From a checkpoint of a small multi-label image tagger.
Training: ademamix at rate 0.0008, 10800 steps.
Data: trained on aerial photos of the United States (SatlasPretrain), 50862 training examples, 27.2 epochs.
Rows from block 8, named by matrix and row number. Rows with one number belong to one neuron. Each number is 500 + 25 x the weight over the matrix's rms, rounded and kept within 0 to 999. All counts start at 0. Numbers have three digits each.
# gate: MLP gate (model.blocks.8.mlp.gate.weight, 768x256), inputs 0-255
# fc1: MLP up (model.blocks.8.mlp.fc1.weight, 768x256), inputs 0-255
# fc2: MLP down (model.blocks.8.mlp.fc2.weight, 256x768, transposed), outputs 0-255
gate.557:494520490524498466518537521509496495507505469475517490498484522515518489503503492504501477508508527482485475451479479508501532499509522515523480501486506522506518477508517504508505503504495491481484478513495488508512499473504500482508507500539527514492514509528454506513528485494495480496481508510488491496514517502460502506489507515463515487480536500505472515515477475502508487489480491512501488490516469465512504491513514525537501508492470503530503505513491499505478510501467498530489471523529507501481493534502502482487490505497493483492518503488490500454518508466509502473487485469522496524497484513515472475493495505506520480510504513489507510479491503482506486496476511514509473479489498521519513487498515501494485501504478491510520536524489511529507487506497508
fc1.557:504489497490502494504487486498495517504510485474505502476499503492510487493523502521508502510527505501508474482488492476500508491489516520510516507490508508499523467496509505499517506492498474492494486501503506509497502497477506505503476496537510498480514478514492487506500510472500503506491485497504470506506500494476498489505486503479492502494509509499499522521491494494531501498487501517492486491467479468486523463503504517510498515510502511506501526489509493485498488492484491518506489516504514500511502494497511499489521511490499493506500509497507499497491504500508497503504503513494502505489494526511499491495499482497507507502502499496502490475464504484518519499503509491492496473493489511512518479504504479509489518513498509486501506518502524510508496504510489
fc2.557:492491500496507509511494501493498512512501508487496496510502493507501495490495504510502492494510484493511497501502511489494491495493506498488514507506505500497498502506505504494498510497500492498501496488513513508501486502497499506502510512502513498491505499497506496496490497500495494512490485493499508494499504493504495498495490507504482514510501497494498502499497499499501501486501507520497497502485496501498501509497502501503502507502496502501509501500512510498508504501491486489519494495491504492495508504502505504502506504493484499501492507505505502507488490510496499494506517502495510500507503509490503516503505492493500496496502494501500493498487494507505499495500500500500499498510499507502482503511502503512498502506511500493491490509493488498498506489495491
gate.558:509476483518490515456494537513525513508516487531548505500514497490518496485511506505486500496501537522478497543510523489501484502481513492489503506499521491504511487479515494491480504521491511471483528500523454483508484501506458506488493500497512472501477475484504491494495523492483498458532512487473508517478500509555505494501475498512494497484503553559447487507493528502517529512507506510526496460484508526511512502492500474479506511494518518493480466511496478484463506492530505502493521502511486495535503467497512504524514512497515517530498493520480503495468519511505503530426484520459494494476459488495471521518498472474470511488524478541512506510502494539493516504528517480456501515486488471475495550504515514469509506498523510510534464468515470492529475496494519
fc1.558:467511500513525487526508495510494488485514520467474493497485493511499488519496468500511489504506511478519501451492471493513527465532444529528480505525490511508501488524494482516506519503487482537521490505487508522500503503492516489512481509508494520488527534531497478515517492508535504506506502512531519492508536526444484470499504495482505522496537490491509534499480465508481453503468482501505463567542501483490534483498495506486490530529464519497511507495510491503519455488443504503513471520510498491432470505509481459474472472507507487457524517480528470498511509494520488473512520481520494498529499542492508480456512518492537500500506520506493503472493514436497475504454540511554502464494506516503514449515493498511485500498474482473478555558477532509455519523495450
fc2.558:497500487524501487486543517523489476515529489507527532490510522497546490517491470508490477516497538485489503507528495504489506492491495531489492477480516505505506468501533515553506499520506481471515512505495491496501517551516484481447489495496504477477499494513489507518494496499498482475501526514507532519512480446489505504524496497511495503472477504513492509489483497487465498501494477525550501486490495495476497509480502465493474504494498491495503525494532486476475493469519523531492505497506492520511488498512478483481496484503525523462486493502504505487520506489495485514488510519495478513528472501489500483477511500504488496506515500522480543485532552449467477506491485497518492507511491516519515495491502502476526490507494486510500517515461496494491495535522498
gate.559:485458478524510530494492499501473539518517484491495499532521513515490479543488474480508534479504521516505491505539516526551491480481453504514492516525500493498496502504483495500500491506489517497535505505469521493474464495460501522503506506454504498528521504514486505498539522503531478463544525474510513506460519506572492501475466486499480534506509529505477497497507521522470505510499485500563482496494557486525499509436485489464545499502533500504490481541503478502499456472485497501520494493489496493503495502538466516507515502484502538482501501543531480529474514515513494537472523481464486486511476502493502493517499460485477481482508523504480495518488479512520476501498513485507473485541555480500456511514484518498498522485477513529512476521472506475494520476505490
fc1.559:504511519501505481505492502497490482475495508522490485477478506492497501500510506503498506500507507510486508488491463494478504538517509489512519490499508477483514501519506493508506507486515511504512504494509493514507523515519499471495466514537490489470522481503491493504502488481493473499477480495504498494520489504479509532510508501484521477505492468504499479498491496510505499480500496505498487508481484498492490481511481497505473496499492481493521517497508504487512522501498506514502488502507497511504508513496514503482492507520478510519501504484525495488533500502488499500497507498518494507515487499506487483493504495525508513516514513485499495485499525501492487485486503502493540482480495503490529495501491510501508504490525496516510502496506488511490494516508496
fc2.559:504506511510505490512512510507508493491504509506512500486510526497511491495505500498500510493485524503493506496503510507494503496487503512502487497489515504501487497503503498509513502498517508491499522503502491505494502506500501490494505504500493513487496497508480511496507498496504502494503508509505510493498495489506500502496518484505506490494502496525495514497497490502504495499489494489519508497498499499501496508501508487503497501514486487490491511490500473495499498490498515515492496505511485514502500498494501494488489496491511511490501492501496506493490500497512487494490500502514486492511482500486495481497489493502496498497511504510494505500496510479500483501493495510514497493508502494508507490507496495487506486501502508498505502503486499488502494505507497
gate.560:504488493509483495498499515502519489475509507523522515490500515493539489487497511503493489486493526492449494508477487481495505510496534513485499496490514505489511474507530533506495477510515516503479532516493474486524505494457471491504485509529492506506497482493514479493482505478493502473499494493516498508509505503481498490533492486506517490477497505536478491517488507484543504502501517488516491479498499510478507488526505482492474518500497493498496512480506480474509507473507517510511502536535489505520518479480525490488485504490519512519501499516497507499501498483493484508471499504480489516492475510522491494489496488517520515500518501510495523488465495503485518487513502505487509509485488493465515491510523491491518502508511502491506493504546498481511475516528507
fc1.560:519508513514502485486492497518504493497494497503506500489479512486511498495503500489503515491492509498480493508496472479482485511489511521502510471492515499500519474504508503520514503509524502498506513524505494508515523515469498470489459511532501481460519475518511489506483535480509504502502510483521491494520481483475504502505486487501496499505480502503491482494473493486536516493501497509508493482455484493476494481514490489493474510508488479467497507488527481480500503477494518517506504506509500520524514484480514501455505494487502521506517501504518499495523495511491494519489518519503488499505487516507493492469507477517507509490529507500518497470455519512525496480537501487497521475467490497491526476493503489503520504489527503486510500513519521492482495529536489
fc2.560:515504510515497476484517498500501495491505488495509505506502506482511504523486486482476481530468518497495505495535481519483489530500473523509490480476515474500511502504516513533497493512498518511518512516473484482469517546526497482474478505502492474506482506518507513516489516507514507487502517499502515511510490474487514523526506490503524505478461495507490484489503488489471508501500495485513506485479488493494495501488489471496509505483495488536504518490505486490493508511509522516493498491521501516518500486495487511504510478522518527468512509499512494494520502500504495512493512508498481506498504497491509486473499493516489501488501512500476517490510552495489471503496475491507507512503498502487528491468483502496517504510484515484493520504488491502477514526518512
gate.561:470529491556488496492515547523513485484533512480510478509505515498521476545491485492489547492486572488463483497495443502518516458489508513479471504539491529525497490459510519511508521489501549494457550468493486521503469481485456472489498478511536531492501522528500443531479510512536524455506485422465527474496522533524489456504486450524488523458530536580490522535454491487513424488535484481547472476506515526482529511535513461447478521522485537461485495520491422498469430486481542533505456528560466487518472428502548471468492480543523521506537483525484509499491525470567468477420478456475462546501445507536488452521454464455564519471548526518496535524475517475506483509507534498516522521475477472507503527510565501473495469506467467465564568480550524503515516552529484
fc1.561:499527490503486509492501496497493514489492531509479460503498485499486517512484480464484520492482516495497485497513489511525502512500507505496488491503495517492500529490510502503486464493536519521486510488481523511475498517498482492505497483488500531502490514505524488489499511519501515489491504490503498503510475504539493496488503467500497517485477487517503500499492507498493459503544507491502491490496528494472500507484498496485503509495502498477502513509495487527514491516490495491527478488520492480505477462482517501500524515511484508495522473526507513491474492496512512516496517474508502491499483486481500493507476477530515517488509500480492500499482504486540493506543502495541504500485515510495491508512499494527528509508487490492494507483523496501494526511508482
fc2.561:477462564416479491528344442440450564477384526481378375523468329491314533479481572485557556471544365605507502575610487512574406526575394485493495577557390391482598544594322390498485428465501485602610431470527585555580555580467531508523508479494456471618555459451617408473459469594524545609535456520554373432426539595469535513527463513534553526741514456383527459479541592542439520591528560477428463578495456544447446493527428580488532493547573510563510480491501520543543406671478544353526520454309536442496529506473510544501486443600415505436543612447629397561541521608424516456555515497503531521521631447486517649486542615467565422541458464495551383513446423597550517505437466492474557521475484477472342445439440434609492564361511591489432488567541524520419621445421568
gate.562:521524521515509479501535511519553471522483499537527478467470518510515512453508529508525498502502522470497484492483508494482480495496515531479499497503504500502493464478491498520515503514514497488505533508490473483524518505492476495499498490502480493491503469489517494489462484489481510488511517494501478505530477501477490503527498510509504489508517475513473484503449476460521509509494510508525508506516489492493486494521531495501472515510485478492489502502513474482449519493510527509487497501507466513493520486484535480492468487471523518480501468496503510472504525494501484494482511515527480516489488525496461506491492529510475520517531474526507503490521508479535519497504486503512490508485488463511532495502514467464531506494526479483506494473492490498509480539529520
fc1.562:449497458508477504508564501459488519511520489466516513511553530485530489513503440494481475538489496486512535509528497547482541488511484494543455506459548487493454539490554507469498533495494468439513469482533472520449487491605528514491567528464517501545455546497480519526576429521519481484450432506456544536501573486508531474490549525478495484448521507501518499514531454546420469479490479490502519513520498501535523509482485510519495480448485531562506499509486510556491470556537460501497463498482502485467489560543426540537511544515478471457507482452447530503518481482513467484517480475494505486544503491458485492535510536492499392499474509506499535530546522465446444561434487518521461550582529534511525570503474522502467480529471470513489526499464453583503495477448489
fc2.562:504501508509501500500520508493511496504500500507513515492510520495513494496505498509495490501498511492498497502489501498486499492489503502497499494496513505505495494496515502505502511508503501493496510498504492502499496502495494494498506511500502510492492510504489509509503494492503500490489502496494510497507503487498507501499508504497489500486504498507489504499493489501508493491499498494509513490491499490508498495499512495507493498504486498500501500497494493490492501497501505508498500499510496499495506503504504492504503506485511503502492498501496513491492500496507496506490495498497492500498493497492491495499495500501486502500506498506501505492506504488496503502501504495504498504503494505502509510505502509494502484506497494492508497497497493489510478506507503
gate.563:470507522545515485524489533524513536488497519511494470480528527524532502508477495492519507444496519487494500502485509482507491487513497501480505516499480542487475543491502505490483494479502473534483512497509531537484455461471483491516522481501509514531520487505472513486488477510495519485487487530527503488472552490511481470510489496489486474504532500521504514525489496515535461468499496528524489501535496483492502529514508486478497522524483482500507509508483497516537470475457490489537489528531488495476509492487508479496517472520466514492504512481489494476486471488501486455481463476537482518511485502528522489510470466470515507502513535507486489515498475486507472498444506532548488500525504525531429457513504498495487525507484477496497552528525548483499494501480471
fc1.563:488513494510514495520502510508521494492503524492488485483519497513516498494514508530514497488491505473493497484470498500507517463511499497498494520526477519509495515514493509508503505495504494498495516494488504500512496484487495497494519511528481508493507503508480522522508467517484488499495478497507508501518506509491470502492520500491485496513530487491503539515494490518499485474527525518496507501491456486494477513540509490488484502505499511505528516492511500508512490499463514492503489507516484461463516527477509465499489493491514487495485491466490503477514505490480499458505450508539495538483504520534499468479482501481511500526493504498494510506508513488500508504461483511509496505506501509546482463527498534505507488494488492507495548499506527476511481504507459
fc2.563:492476509418529517517461470445492543502475509481474467521490449535444493478512541531520514475539425516530486494489535464514478465499485491502518544543470494480509526509464477428492505486477484526503459470535520485547462454464534543564532492498525526515540508487527464472502467499514510541503468501521451463490543560521489473484489532488482495555539488460490515517511503521515498487503527486445482538504506492506510468488495587506509503514518534476515458505498551511521477521487457462528504503426538472467520511511504522505502512507467448521493523485510495550465492543504531473536509482500537494473529507504500574530507513467521503531480459485536433516473426553530529495495530506493501485503505484490457507537495497530471539488529513503474461509526521504495511462481489
gate.564:505539485491477504510512494491508508509496492500510473521491480487500509535512533487478513496489497486477492500505489541509514505497501490496485510483513502500500488494520507477482499515523498479476482479486515479498490494524501494521528485486502486520498513473507489524491501501497513507487529474482506496492488477511514505482516516535499520460496490507509470502497506507498487465504524481490498472480497474500511497497490524503493501486511493521494502508506508513496525513531473502508478513509510501519490504480488510481492519500479486489492488514493542462481510478509532489501517519475518515484505484496504500514505494521479499500502525494509486493492480493521505540499475495498503512495500499500482551511510512507492490524498489504502489502509521502525508480506522
fc1.564:478493464512518519521466499471466569481474520495463487522522473536457508536481480443513551454536506523500481491541505505585532473499470484505496540548462516478496501517458476482478458484503524535532496484485544509455456457437484536511528477465490539546549494505506474474545505523535509491552485508544479496432513522543489478479473458495485533529495521508496513515515538531493482522505499500512490529552569503498501518478493493462544512498536508487493493518513488537537451493476502482521507509497488454471487477521461505514507486524494511485526502546522468519453494497513496501491490436507493478504491517525500528523469471485508492488501506491492482529454448524530503518492510513574468490504559483519435499509502520500489527482450510547496477529524542478492525483481469
fc2.564:504507496500492503492526496502512494508505481493513520502504519503515496500494499507496494505494503488497492499492492496490508503490515502491509489492506492507494496490518513499500508503498509485491497498502499493498489494507499498509505504502500513498495512503490509503501501488496490497489497492487504508508497486498506508500506506502491499479499501510498501504493489501501500490503498500499505487488499491510500493492513496505498497492494496497503504497492499500494515490504489517494496499511510503504503496501504493503505515489511504500493501501492513494500503496497503511505499499496504503497495498492501486505501495506497501497492500495492507494495500504492497505505501496498502502495495505495522513502509509498504491510505487499500497495497495501513491505508504
gate.565:493498486509487483520499517493514503484493505504500509501507494498516495511490488496483498526474535494498520502505498495508518507489496504471494507516518493491480500488521511496511494481515501504504517493495479492491505510508470495509495509499499513515510490522497481511492480506501493472502504496519514502510522516487508499514499511504502507477491502531474494527485489482502489525495501499521491505508490502497528502501487494471488511482498501495489502490508481512514482509504512507516484517518475492507500481500511504525512489493496504492514513503499488488485492490510496494481499517493491479506465492480490494496505510508514500483525486513479507506514508499488505526477518493508514501502508489468501501488505494499503524498499499498505520504507507532499491504484497
fc1.565:501483493488502508488487483485487516497501498481508514511506491502502492502496500505487503513507499520506495519514523491505494507491495507488511505501510485497492507506510505480485498496476506493501505493498485480486491504492512526514508490466495512517499508499512496500502488490508509495503494483502486511485512507520504495494487501509502501493485518508502501517519500502496497512497497476501503500497513505515514514480500494490516492492518499499504491510481501499506492486509483495498510501496509505519498497527490522520526508497496504514506491513496509522489494509509508520496512501483503488490498497481507509520488496501499512498489496500489502514511482512497505502493495503495516514500511494488492510484500505512496502509487515492495482484506498503504516483491515
fc2.565:500493504471507508498479493477497513502495494492492490502491491519474499497505515511508508490523478514502491498483504487504500484505507491504512514516488510494509502504490488465493498489488497501495477489513512494523488471484513519531514491505503517509515503492501492489508488491498500521492496497504482480496516527501494489491496514492505491521528502481502510512511501509515501500503505483481494520515505495514507479500508534506508498497514520486504484509495519507500489505493476489499508507475521490490508516507509494506491511492488482521490505498498510512494496507509512490513490493498517497484501497507495511513501507493508498517483490494520477494487465519513516497499516500488497492493504496499489500516506497501477510493512504511496484501512512505513497482488498
gate.566:491507518520493514511499499514516507501505481523506509524500522504508485512505487503492496486504531511499461511476496486514501476476515531496505509512500488505497479496514482506519500491496513510491524495494507489498508500477468504509474485509504507490478492499521494485497516490516503478505495502501514495500480496495495500472469481476501502496526513539495504498477531491517490513478481507525475521492523499499495504499520478500494509502499517482491528491486465503485484482471502517505501516515495510487501492483514476481494519516527528494535499534483501505502501475520501520471504497501473487487476507489506488497483488505486518493513491493505520501476481479511501515510509480499520479508513484491504502508513508484492499524500496489521510490517503488515499509514489
fc1.566:468479479482510551449483490446470534530509484452483507537534473500475494510477491486478485516513492501533515522546549548535504477496488456484476545517492489523487522484500495474468508509477486494520474489505487499465476496554526531522547497412535518529508548519483524515529505516509506482504497513473516518464543522540501493468489528510487544481497510495504501500557472516449504517479488501516501507522536496551515543415494522490542464489532529503486441536488517547496472523518449465515500469475526487554465516562461519538543500489488494482493481492504500519463523520519523536521517480461516469495502474439482537542506510509522455464472492510474497522538494516471515505476512494488486513543512505470458557501474514514470486487468503541474490493439490519496542468438524
fc2.566:498499498487499511500491497489499506498499504493502495503494493511493499496503505507504515488508499508502491499487502501505501491500503488503509502511492501498499503497496495491500503500491506501495489495507504500507493481495507506517506493497496513503510504500493492499505497496494497505503499498495486490504504515503499496490498504501495497506515505491507508504506507509504502501499498496495499500504504498501502495498509525500505495500505510493503491507494507508502495506496490496499500498485512494495498505503501498500496510496501484517492493500493511503498499502500510498505496493498510498495503494505497497509501503494511501503494491499514486499501479507506514498500509494497502497497499501497495506514504498500492501498507498502495494502505506503504495491494498
gate.567:504501515530497491497485496513523494512507490495503490490515502476514487492512522504493501494479512489502510511491502528502483503504495500494485498516492500525499504488507496507488515505525505493502529503489503515506506514508503502505488521488504482489499506494503512507501475519483508485513504502468524487490505492519497506496497522512489486499528503507489480501501500489487499493518508518524496467483481512489473543509503477496482491495493500497505488495487484490503509510499527493506474489517477504502486502477509510515487504511491527475493492491504490480504483502487473511484497521500460508501490486514496496503503498496482490500519508507505509510507514507495513493506491523497502506498516501495477507539488528496522501494495473501499498503495499486504493506494494
fc1.567:519466512497521492479466492506511524485490495502508496502517494484502488491496510509497501502490498512508521535509511488516467500512475509487509498498494478525498493513504484488491509513497497523513498490509488514506502528477511515512484496492500476507488502492520495505495483487495532501505491504509485475477518503514492482502500500523508490507508508496501490500510501496505507495493495510501501496487499506503506516485483502492501492495514507498507487487494507477520462499523502485513500495482515506519511500498483503511499491496488509504492508504514491519498475520499506518501515519488503481505502501506510522504514488493487507485503492510500492501497503518504525487504497481490509506494497513475497501511484508490498522484488500483492476518520494471499515495500497
fc2.567:522495562450504468472457471451482547448464546479488458546499447485449518538483540493479519500452434556531466514577491497526446568532397510520491492506495403470548567524443457508489462526507538580540503533476479484499529577534500467477500493509500429547492510513566463526487517543529546510519486489523445456503514532469535538526481491501557483553466457482465478469529491479470519520505518448459502527459454511444514463485415515513561501524479486573546476488482510478518455583496534457521516468463528518496503469483459553504516467556464510471552571505550473534505495559499526495496518510512503507473559484492518558467473558494520505517489492484506450508504487519518479491462461502511534507515485479450459505455472464555510550466516548448479503547534506484412537537496561
gate.568:505532526542492499486475536499532490474513504541519482487510505513506492484514535530513524475470535530456497560458522499500503513486540499502506479495514532493487517463507538508509488479489496478452595516511483502508521475490448533508489496496479487488465466491507504497521516504461530444530459495480463511491482497535499518508490487517505472493483498571487509507479489472539505470533535486525512444483504508488477486564481459497472492511513485469458501497468430497490506470549527532516529521546448513538489457478541487515474504506512525545481484482461507448503489474479478473441476507488451525485452501541471508499486480492482521532547518516519527551479524527486496494542493493492515512469473476493487521515497482493536490482559473489516492459559504473555468527519537
fc1.568:504494502496494477515506489503511475509482483480497500504490501500504496486503500508504504520490497484511490484496502494484503508504496495487501488483506484502498507509499495506511502500508506494522484490501495503514502503517513489504500498497490497509505500501496504496489475507500488509483508498485503493505513504486521498514516505493499485501496503495507496504499487510494491503490490493495509494506484508500495496501502513501487502492499503522510492494505510510495510508497501499482487500487507514489507512503506521507498498501488494492503503488498492503524508509487497496500512509505507510495502498486508491502502521498497498506493505484503503492524494506503500507487499502505491494499519515512512482488507492489503511496507497503498508500487497519503497499499501
fc2.568:505515465528486496497542503537506477532525477510522517484507551470543504499497481488500485505488551454477512500487500510485537505488541500507483487478519524522490465468550522539508509484507484464491495525509503497466509478516495495500494510497479524482500499518464545498529524484483474478495515510486521540475491474495497484510515479496479493450505508528519495504500496500489490508501489513550497479524509501507492505519523474488487498464498487495487504489511467518482518481508499547462481514528477489521495510493511477509488491484521513500476479490482510475512508448484488515494496526500495480505468496493491459503504490517494514496487516511475545492495518481470508531500488501490504503507515499510530494506524512468502482525496461513513508478482501520536498511502500
gate.569:485504497501478492473510495491495478512521521497509504512508501496530514513493480489494486510493501482493507496499521504492510503479509498490502513498520517492506501505532512496491492517493488501486498523507499471499472494503509502501500503502525511492511510522495507492490508503498502491502491491512507503485504485508484504482491484494501499459495504522479494508517483493490497514473483489504492508495511481503523517488528487486515526512499479506517495495484505491477507482489486535482501505521502512505499502509479515489509499506502490483519519498481521504506488500522506518490507508492510487492500518483511478483468503499489512500491515502514537496511504482484502481479492517501495486495507490493506526494525501502500497532492520484492460496478489498524500500510510
fc1.569:476518497500484479501520485509507465499494505515503511497499509492512515511477477480499477516494494488488512493477500515493519519501509514487500504503494505494503494490513513508509496498508509506501497513487509491502485501500511505486495506510512507482501501503493508498487499507492505508495486487530511496494484472496497486495498477512498509487486502502487489492493503504491487506486476501497501509491519485499513506494526485494501524506486473493509521495500503512493504492491503516479500496508489527504504492487486512475506508500498503472536515498491509500506480514508493511504504513515507485510508515490515490486478491518493510492493514498520526498499514473488494497496512512519496479483526473499523510505509504502519500517502504490495480491481505494504497501526514
fc2.569:497499509484497506519467486488503516484476516511487467500495471512474507476524525504518554463507490519502484515466509492532501501509507489512496523518478499480499516509475476484502491472510492512500504496520505525513507465477504531531514497512489525518517486498504480466513490510492510520496473502497460469498523536511506489484505492503500478523530477494511524496520510525505492506505520497499487512515499510487501484523506532501504501517514503488496491488494485533507479526483496476500491506490498479481505508487509495508480507501470480522502511483499496494511494493475507476495491502524504489481512491514483515510494526476517505514500494485550464509472450512519517507482508503497513488487505484507475497520505481532503510491514513487498485503538508499503514486489496
gate.571:497496494530509499490508509482496517527490505495481477510516495481487505501457482473489507475477510494499511515526479527532505492511480480519485529478473510484470559514502491495481492508523507511527491476505525532474478487528496523525550487447510492533504520507479530475557472521497502488518499511435514502461535495548489480495522496513484479480518496512514482484524479536461478474523516529514486516539544496497492517473504516482531511489510489522496469501498492564518495549486493484501477498496488485486460544498486504537497486510446507476506473499512476477480485482492466475501504464528489518523491477515507504536510513499484475479511520481502497527541484509505450519480495492530476522523514533524463525498465511506491504483458460533494538542481481524498553482489481
fc1.571:502470476512519492483480522509489475512514511491495512484524489496503491488499493493501498494506502490482501512530494505498514501483491504507476511503481499509503513509491514516493483512517498506508517512495503516488513479495510486472502473479500481514514498520478497508513489521482475488515493505468502503499512492515486503498507508488471488501507519510488518492511502512482501506510496523508459510506496535467489514516499475482482511493494507518501513498509500501505506499486520509486481506515467469505470516491496492513499502515501498495481504489522487481515504499476496497498505515489495503491495508523519500505498502501511507527503500490501524497513537492474487504499500507493491498506513502516495501508508530493518481495485474510487520518490507489504511502494463
fc2.571:500498510502493511496483494492500509498486500501495477497510493500494512490500509499517510489506485498504507510500503499508491501507495487497492516508491498500500515515491488483483496487510495507503490502509512510513507495498498512516508504493499510517508495495511503489494494507501505509512485499490488496487509504513502495497505507500492493512513495490508488500510497507502490497506512501492497500513500516507490514504494510497494498505502501502500476501493505506506503520493500479505505500480496481496495506502504511517499488505481503501500516493503491503499501508488499492500496491496513505498510497501493518503501508494507494498496500499507483513493473522507506495491497513487503507499502493495471497505502500514498509496502506498501498498517501495501506487486509
gate.572:503520489563492484512568555512538481530502503541530478509482517517530510469495502501542494470467543455447490483461488511475517471476529509492470504489505546475468497456518533548517492487516490454457592498507508534506484487516456509471525511519464516483482470494502515527493476517465489449478491495448522510524492434560478524458529509523496483457521462559467476520461496496484493443509543539538498457499483490506470480563538461490464501502467469511510508483512463547457520528503533539498474482552436471482498510450554487489470535508495524477493501502457516466508519460480482460445467509544453549499470485545479486473506485489491497522533503524528534516497537510484430532514475523512514523487504502527500521502503520468536475501532453510556532478527481487550470549536493
fc1.572:519487501497512486496471474486481513503503503482470530480518485480474506541500501496459498521510500512483512518532481508498500511499476494518512492515500464537541486512489479498490501507508514514510490521478518487507505513487515469499477496495533497509498526490492467486500538489532502506513524481545499493493498528458500489532487492497491534505484537496490492500498513507537503526509490484496473523467508503490517482494470501483506510505527513479496511516488494473506497483512504487494504524495498526502507483502480500497518492513513501492524494494511495507474509500488504538516523504470497463478500520479514508491526505515520504479506492487461511483478521501508533496518512488484517478486505502472493490477516495520493514494495506489482491524488532492477529488495492
fc2.572:505490481538523466475568521558464453519547459520544522526477499478572498552468427489476439572451583493482540531616468517461461559501413553457465410466514435554536429488511509642485467548490477472572520520410481498482567647580470413387454450490490390502500503517498501566474522492488453461523549511554556514499428420470520542554503511518548535470395517532459483471460501471420552556512442503547523470468474496430471498465476421495483535511514453555504557504509503414427465523568598554471543467454472562594464481505449521472526461603543596398486528497552486492568551512492494539497541527475510519568493492447516477428487554491493429543497515559404574455565605478404458508464404481507486540548500544525511496436454474448542491490480483507493545529397465482455508597546569
gate.573:503486499513511499490489513480497479509543484506504509525500478476514480484517495501483480498494525487486484501520514499480494483479495515501483518505511503499507491488519503509495495531518488500492509520517491501481505496499491476489488490509508490516515504536483485512519507509500484487517492490471495508505524482509499513488476504493469501497513499524473503486495487470495514509484514497511479493521502523468525499521505490487497529497516503503479497500487486477483501488504498536517500514525488472498473492523487513523506483508501498506484490506508507466497517492485498496484517497494492507494481524498490482501489471474523516501533490502491512502517525505493494511496509489486494503525494503483506495524511516498506499509484479494512501513514497487514527517497480
fc1.573:508517532500498512500516499504505466501521503502506496475491505508503492504523525529503497485519499503481497506466500513483504490500510489502518497491527514492490494494508502488506509504496503467471500500509503491512513483514497494503510501481500503492501507477504485494499491476500482502511509507474488501515490510488487510500512521489498504490511491502511508514496504497517512469511510491493499496495495480508500485510492504514496480504490510491503490512478510481483527485515497516514493515494500502487489497500502482496483518495494495511479509480487516497493529490506509493498502500500505522487504508504487511532502502498488498551493503503500505518503495503490519499497497490477511506511488515490508525518504489494480503513535482506493481466489475518527470484500500
fc2.573:503469477484517557497491502469529483515576486495538595505520611589539483456586530504497495470585562485469401434315529440501644378506670455554571563532535636486476449454571526359505557460463488420388421514558519453527413245403499644606529557551519601442538528525464503451538505414527486482400515513454466480547547550537479389429492497412419417422636547489522576576553393522591453440449532474522459546603571430602596382488602595524492481396538541366472456536499552498497514317460368556489488616610561416418537531535531416512433587334500380658446413512421609490441455406558507480482461486478551468401393568566454416577510433467426593542488515471581473455433406473509605522561646524439439438466534499534559550642604530379372501562516467580545414454542578486675406456509415
gate.574:500486498501508519464475505494476510488526515515495489521502491499486512495514504486496500474491503500516500505514506509512509505488491487526506514509503493484512520507502504486479494519487510504498507515494498493487501488508488500503497490502518516514505509504500510481537499505493497493519491503483496510477499522502509500500473481489511499506500509494481518496513479504499498525494505490513482506505513482498516517489499498487521496478515494498502490505496492490510499480495493486506507505514506459487489501516473486527515499497500504500501498513503502493493488496504521502492501497482492497508490517507491505505481484480525487500496529495483504508481487521493510518509500509499508490521505504468475516499510502524504508498486511517490491508500500488499508500492512
fc1.574:468526481495512512513520477523499495525518491482487496511493468506485501536510509481489488511478503495510490490529495502493512488505476514489490500516491502519507505485497501508501503513475493506502480500483510488485483487513514488504486488484515479506513528508485494525499485499506507502519496498509502506500508479514465516457515512515484518494494499503502488495512509491473502479514485518499497496498518490514488497485503513495516516508499511499497509515495507515484490531506491522483488505490509504491476516497495502497489499535498489479487507477507494500500514493495501502512508498510506469498506501507523491502505476496480517503511489499477491502535506485495503500502500503519498490502497514513498519501483513494496520513489475506493493501481522506508527500521491
fc2.574:501500505507495503495498509497501504503497504509503492499505504502503507497501504500507503499501502500499507502498504499504494492500498494494498503510501507500502506505501493500496500499501493501502503503501503505507502503494499500496507494495498507499499500497499501500494494498502507497504499502503498496497498505498497495495497499502502499506508499492504497495503504508503497503495498507509499503506505502503498503499505491497495496503499501487499496506499498498497494503503506493505506496493493499503502508502499496503493492498497509504506498501497503500500498499503498499491497495498492494507499502499495502496498507505501493501496493506507498501502492498495504492501502503500498505498498500500499500497503496490499497494498495505505499502498506496502494498494504
gate.575:502511510519477509468498512507505515519504497509497497519510502507500497502503490524512507471504524508500499521497515495516508506465505475484508526523498506494487508467510498479483472507483515491492523506495508512479468504505474510496505510482523507517485477487503488483512502500472491478529495500462528501460525501564518499474466499510471500485504530534496504492499507488512495503502512517526494474492499512514502547475509490493521512525516512519464477523490479518488514502499485488507493498517484513522505465511515493528513479514478505503498496511499497506466513491516505501462500489474497503490467478509478525528496469485496513473526489524489505509511485505517531501499513480485502512512494498487464504506512504502520504497501501486502499493493483490521513484469500
fc1.575:513508503496494482501500499519501477491489510514517506487489490492522490485492507486509496490500494490488493499487487488490497516496532499481505490502503500492520480498513515501492480492501515489490503520508487497513514500490507496494482487497500493490503500494527486486488508489494494507504498505511482492500502484479490501508488490506519487500479517499494501500498510498524510515473496507499501514504499500501494491513510498496500503490491484482503492494507501494503516493505506508493498507503502509513502478493509501477507510488502500490507522502494502522503501511503497522501506505496509502501503502495521511494511500509504522502498496494498513489488487502490509490522502503501518508457488501481519500489514484506502518514523509501496493489509503504494492504511528
fc2.575:504497500491499498493485493499495505496501506498495497511492495508489500503507499494499506503495499504497485503494495507507504509506504486515506500498493506498505507497496503495493497501491512503491490503493502493493492491503502505509497501506498498503498500504497496503496513497492499497496505497489494498498497512502497500504494500497507489501501506498505501507510496497501506495501506499489501490517501497495499487498502504501512494487508505505502497506499510505506506497497489496501503501507516497501499497502502512506504498504490491518504491505497507503502500493505505500504501499489508505479498504515496494504494488501499511503492509494504492501500491509495513495509502498493501501492500502497505504501506504500492500502498509500500501499517501502500502493498504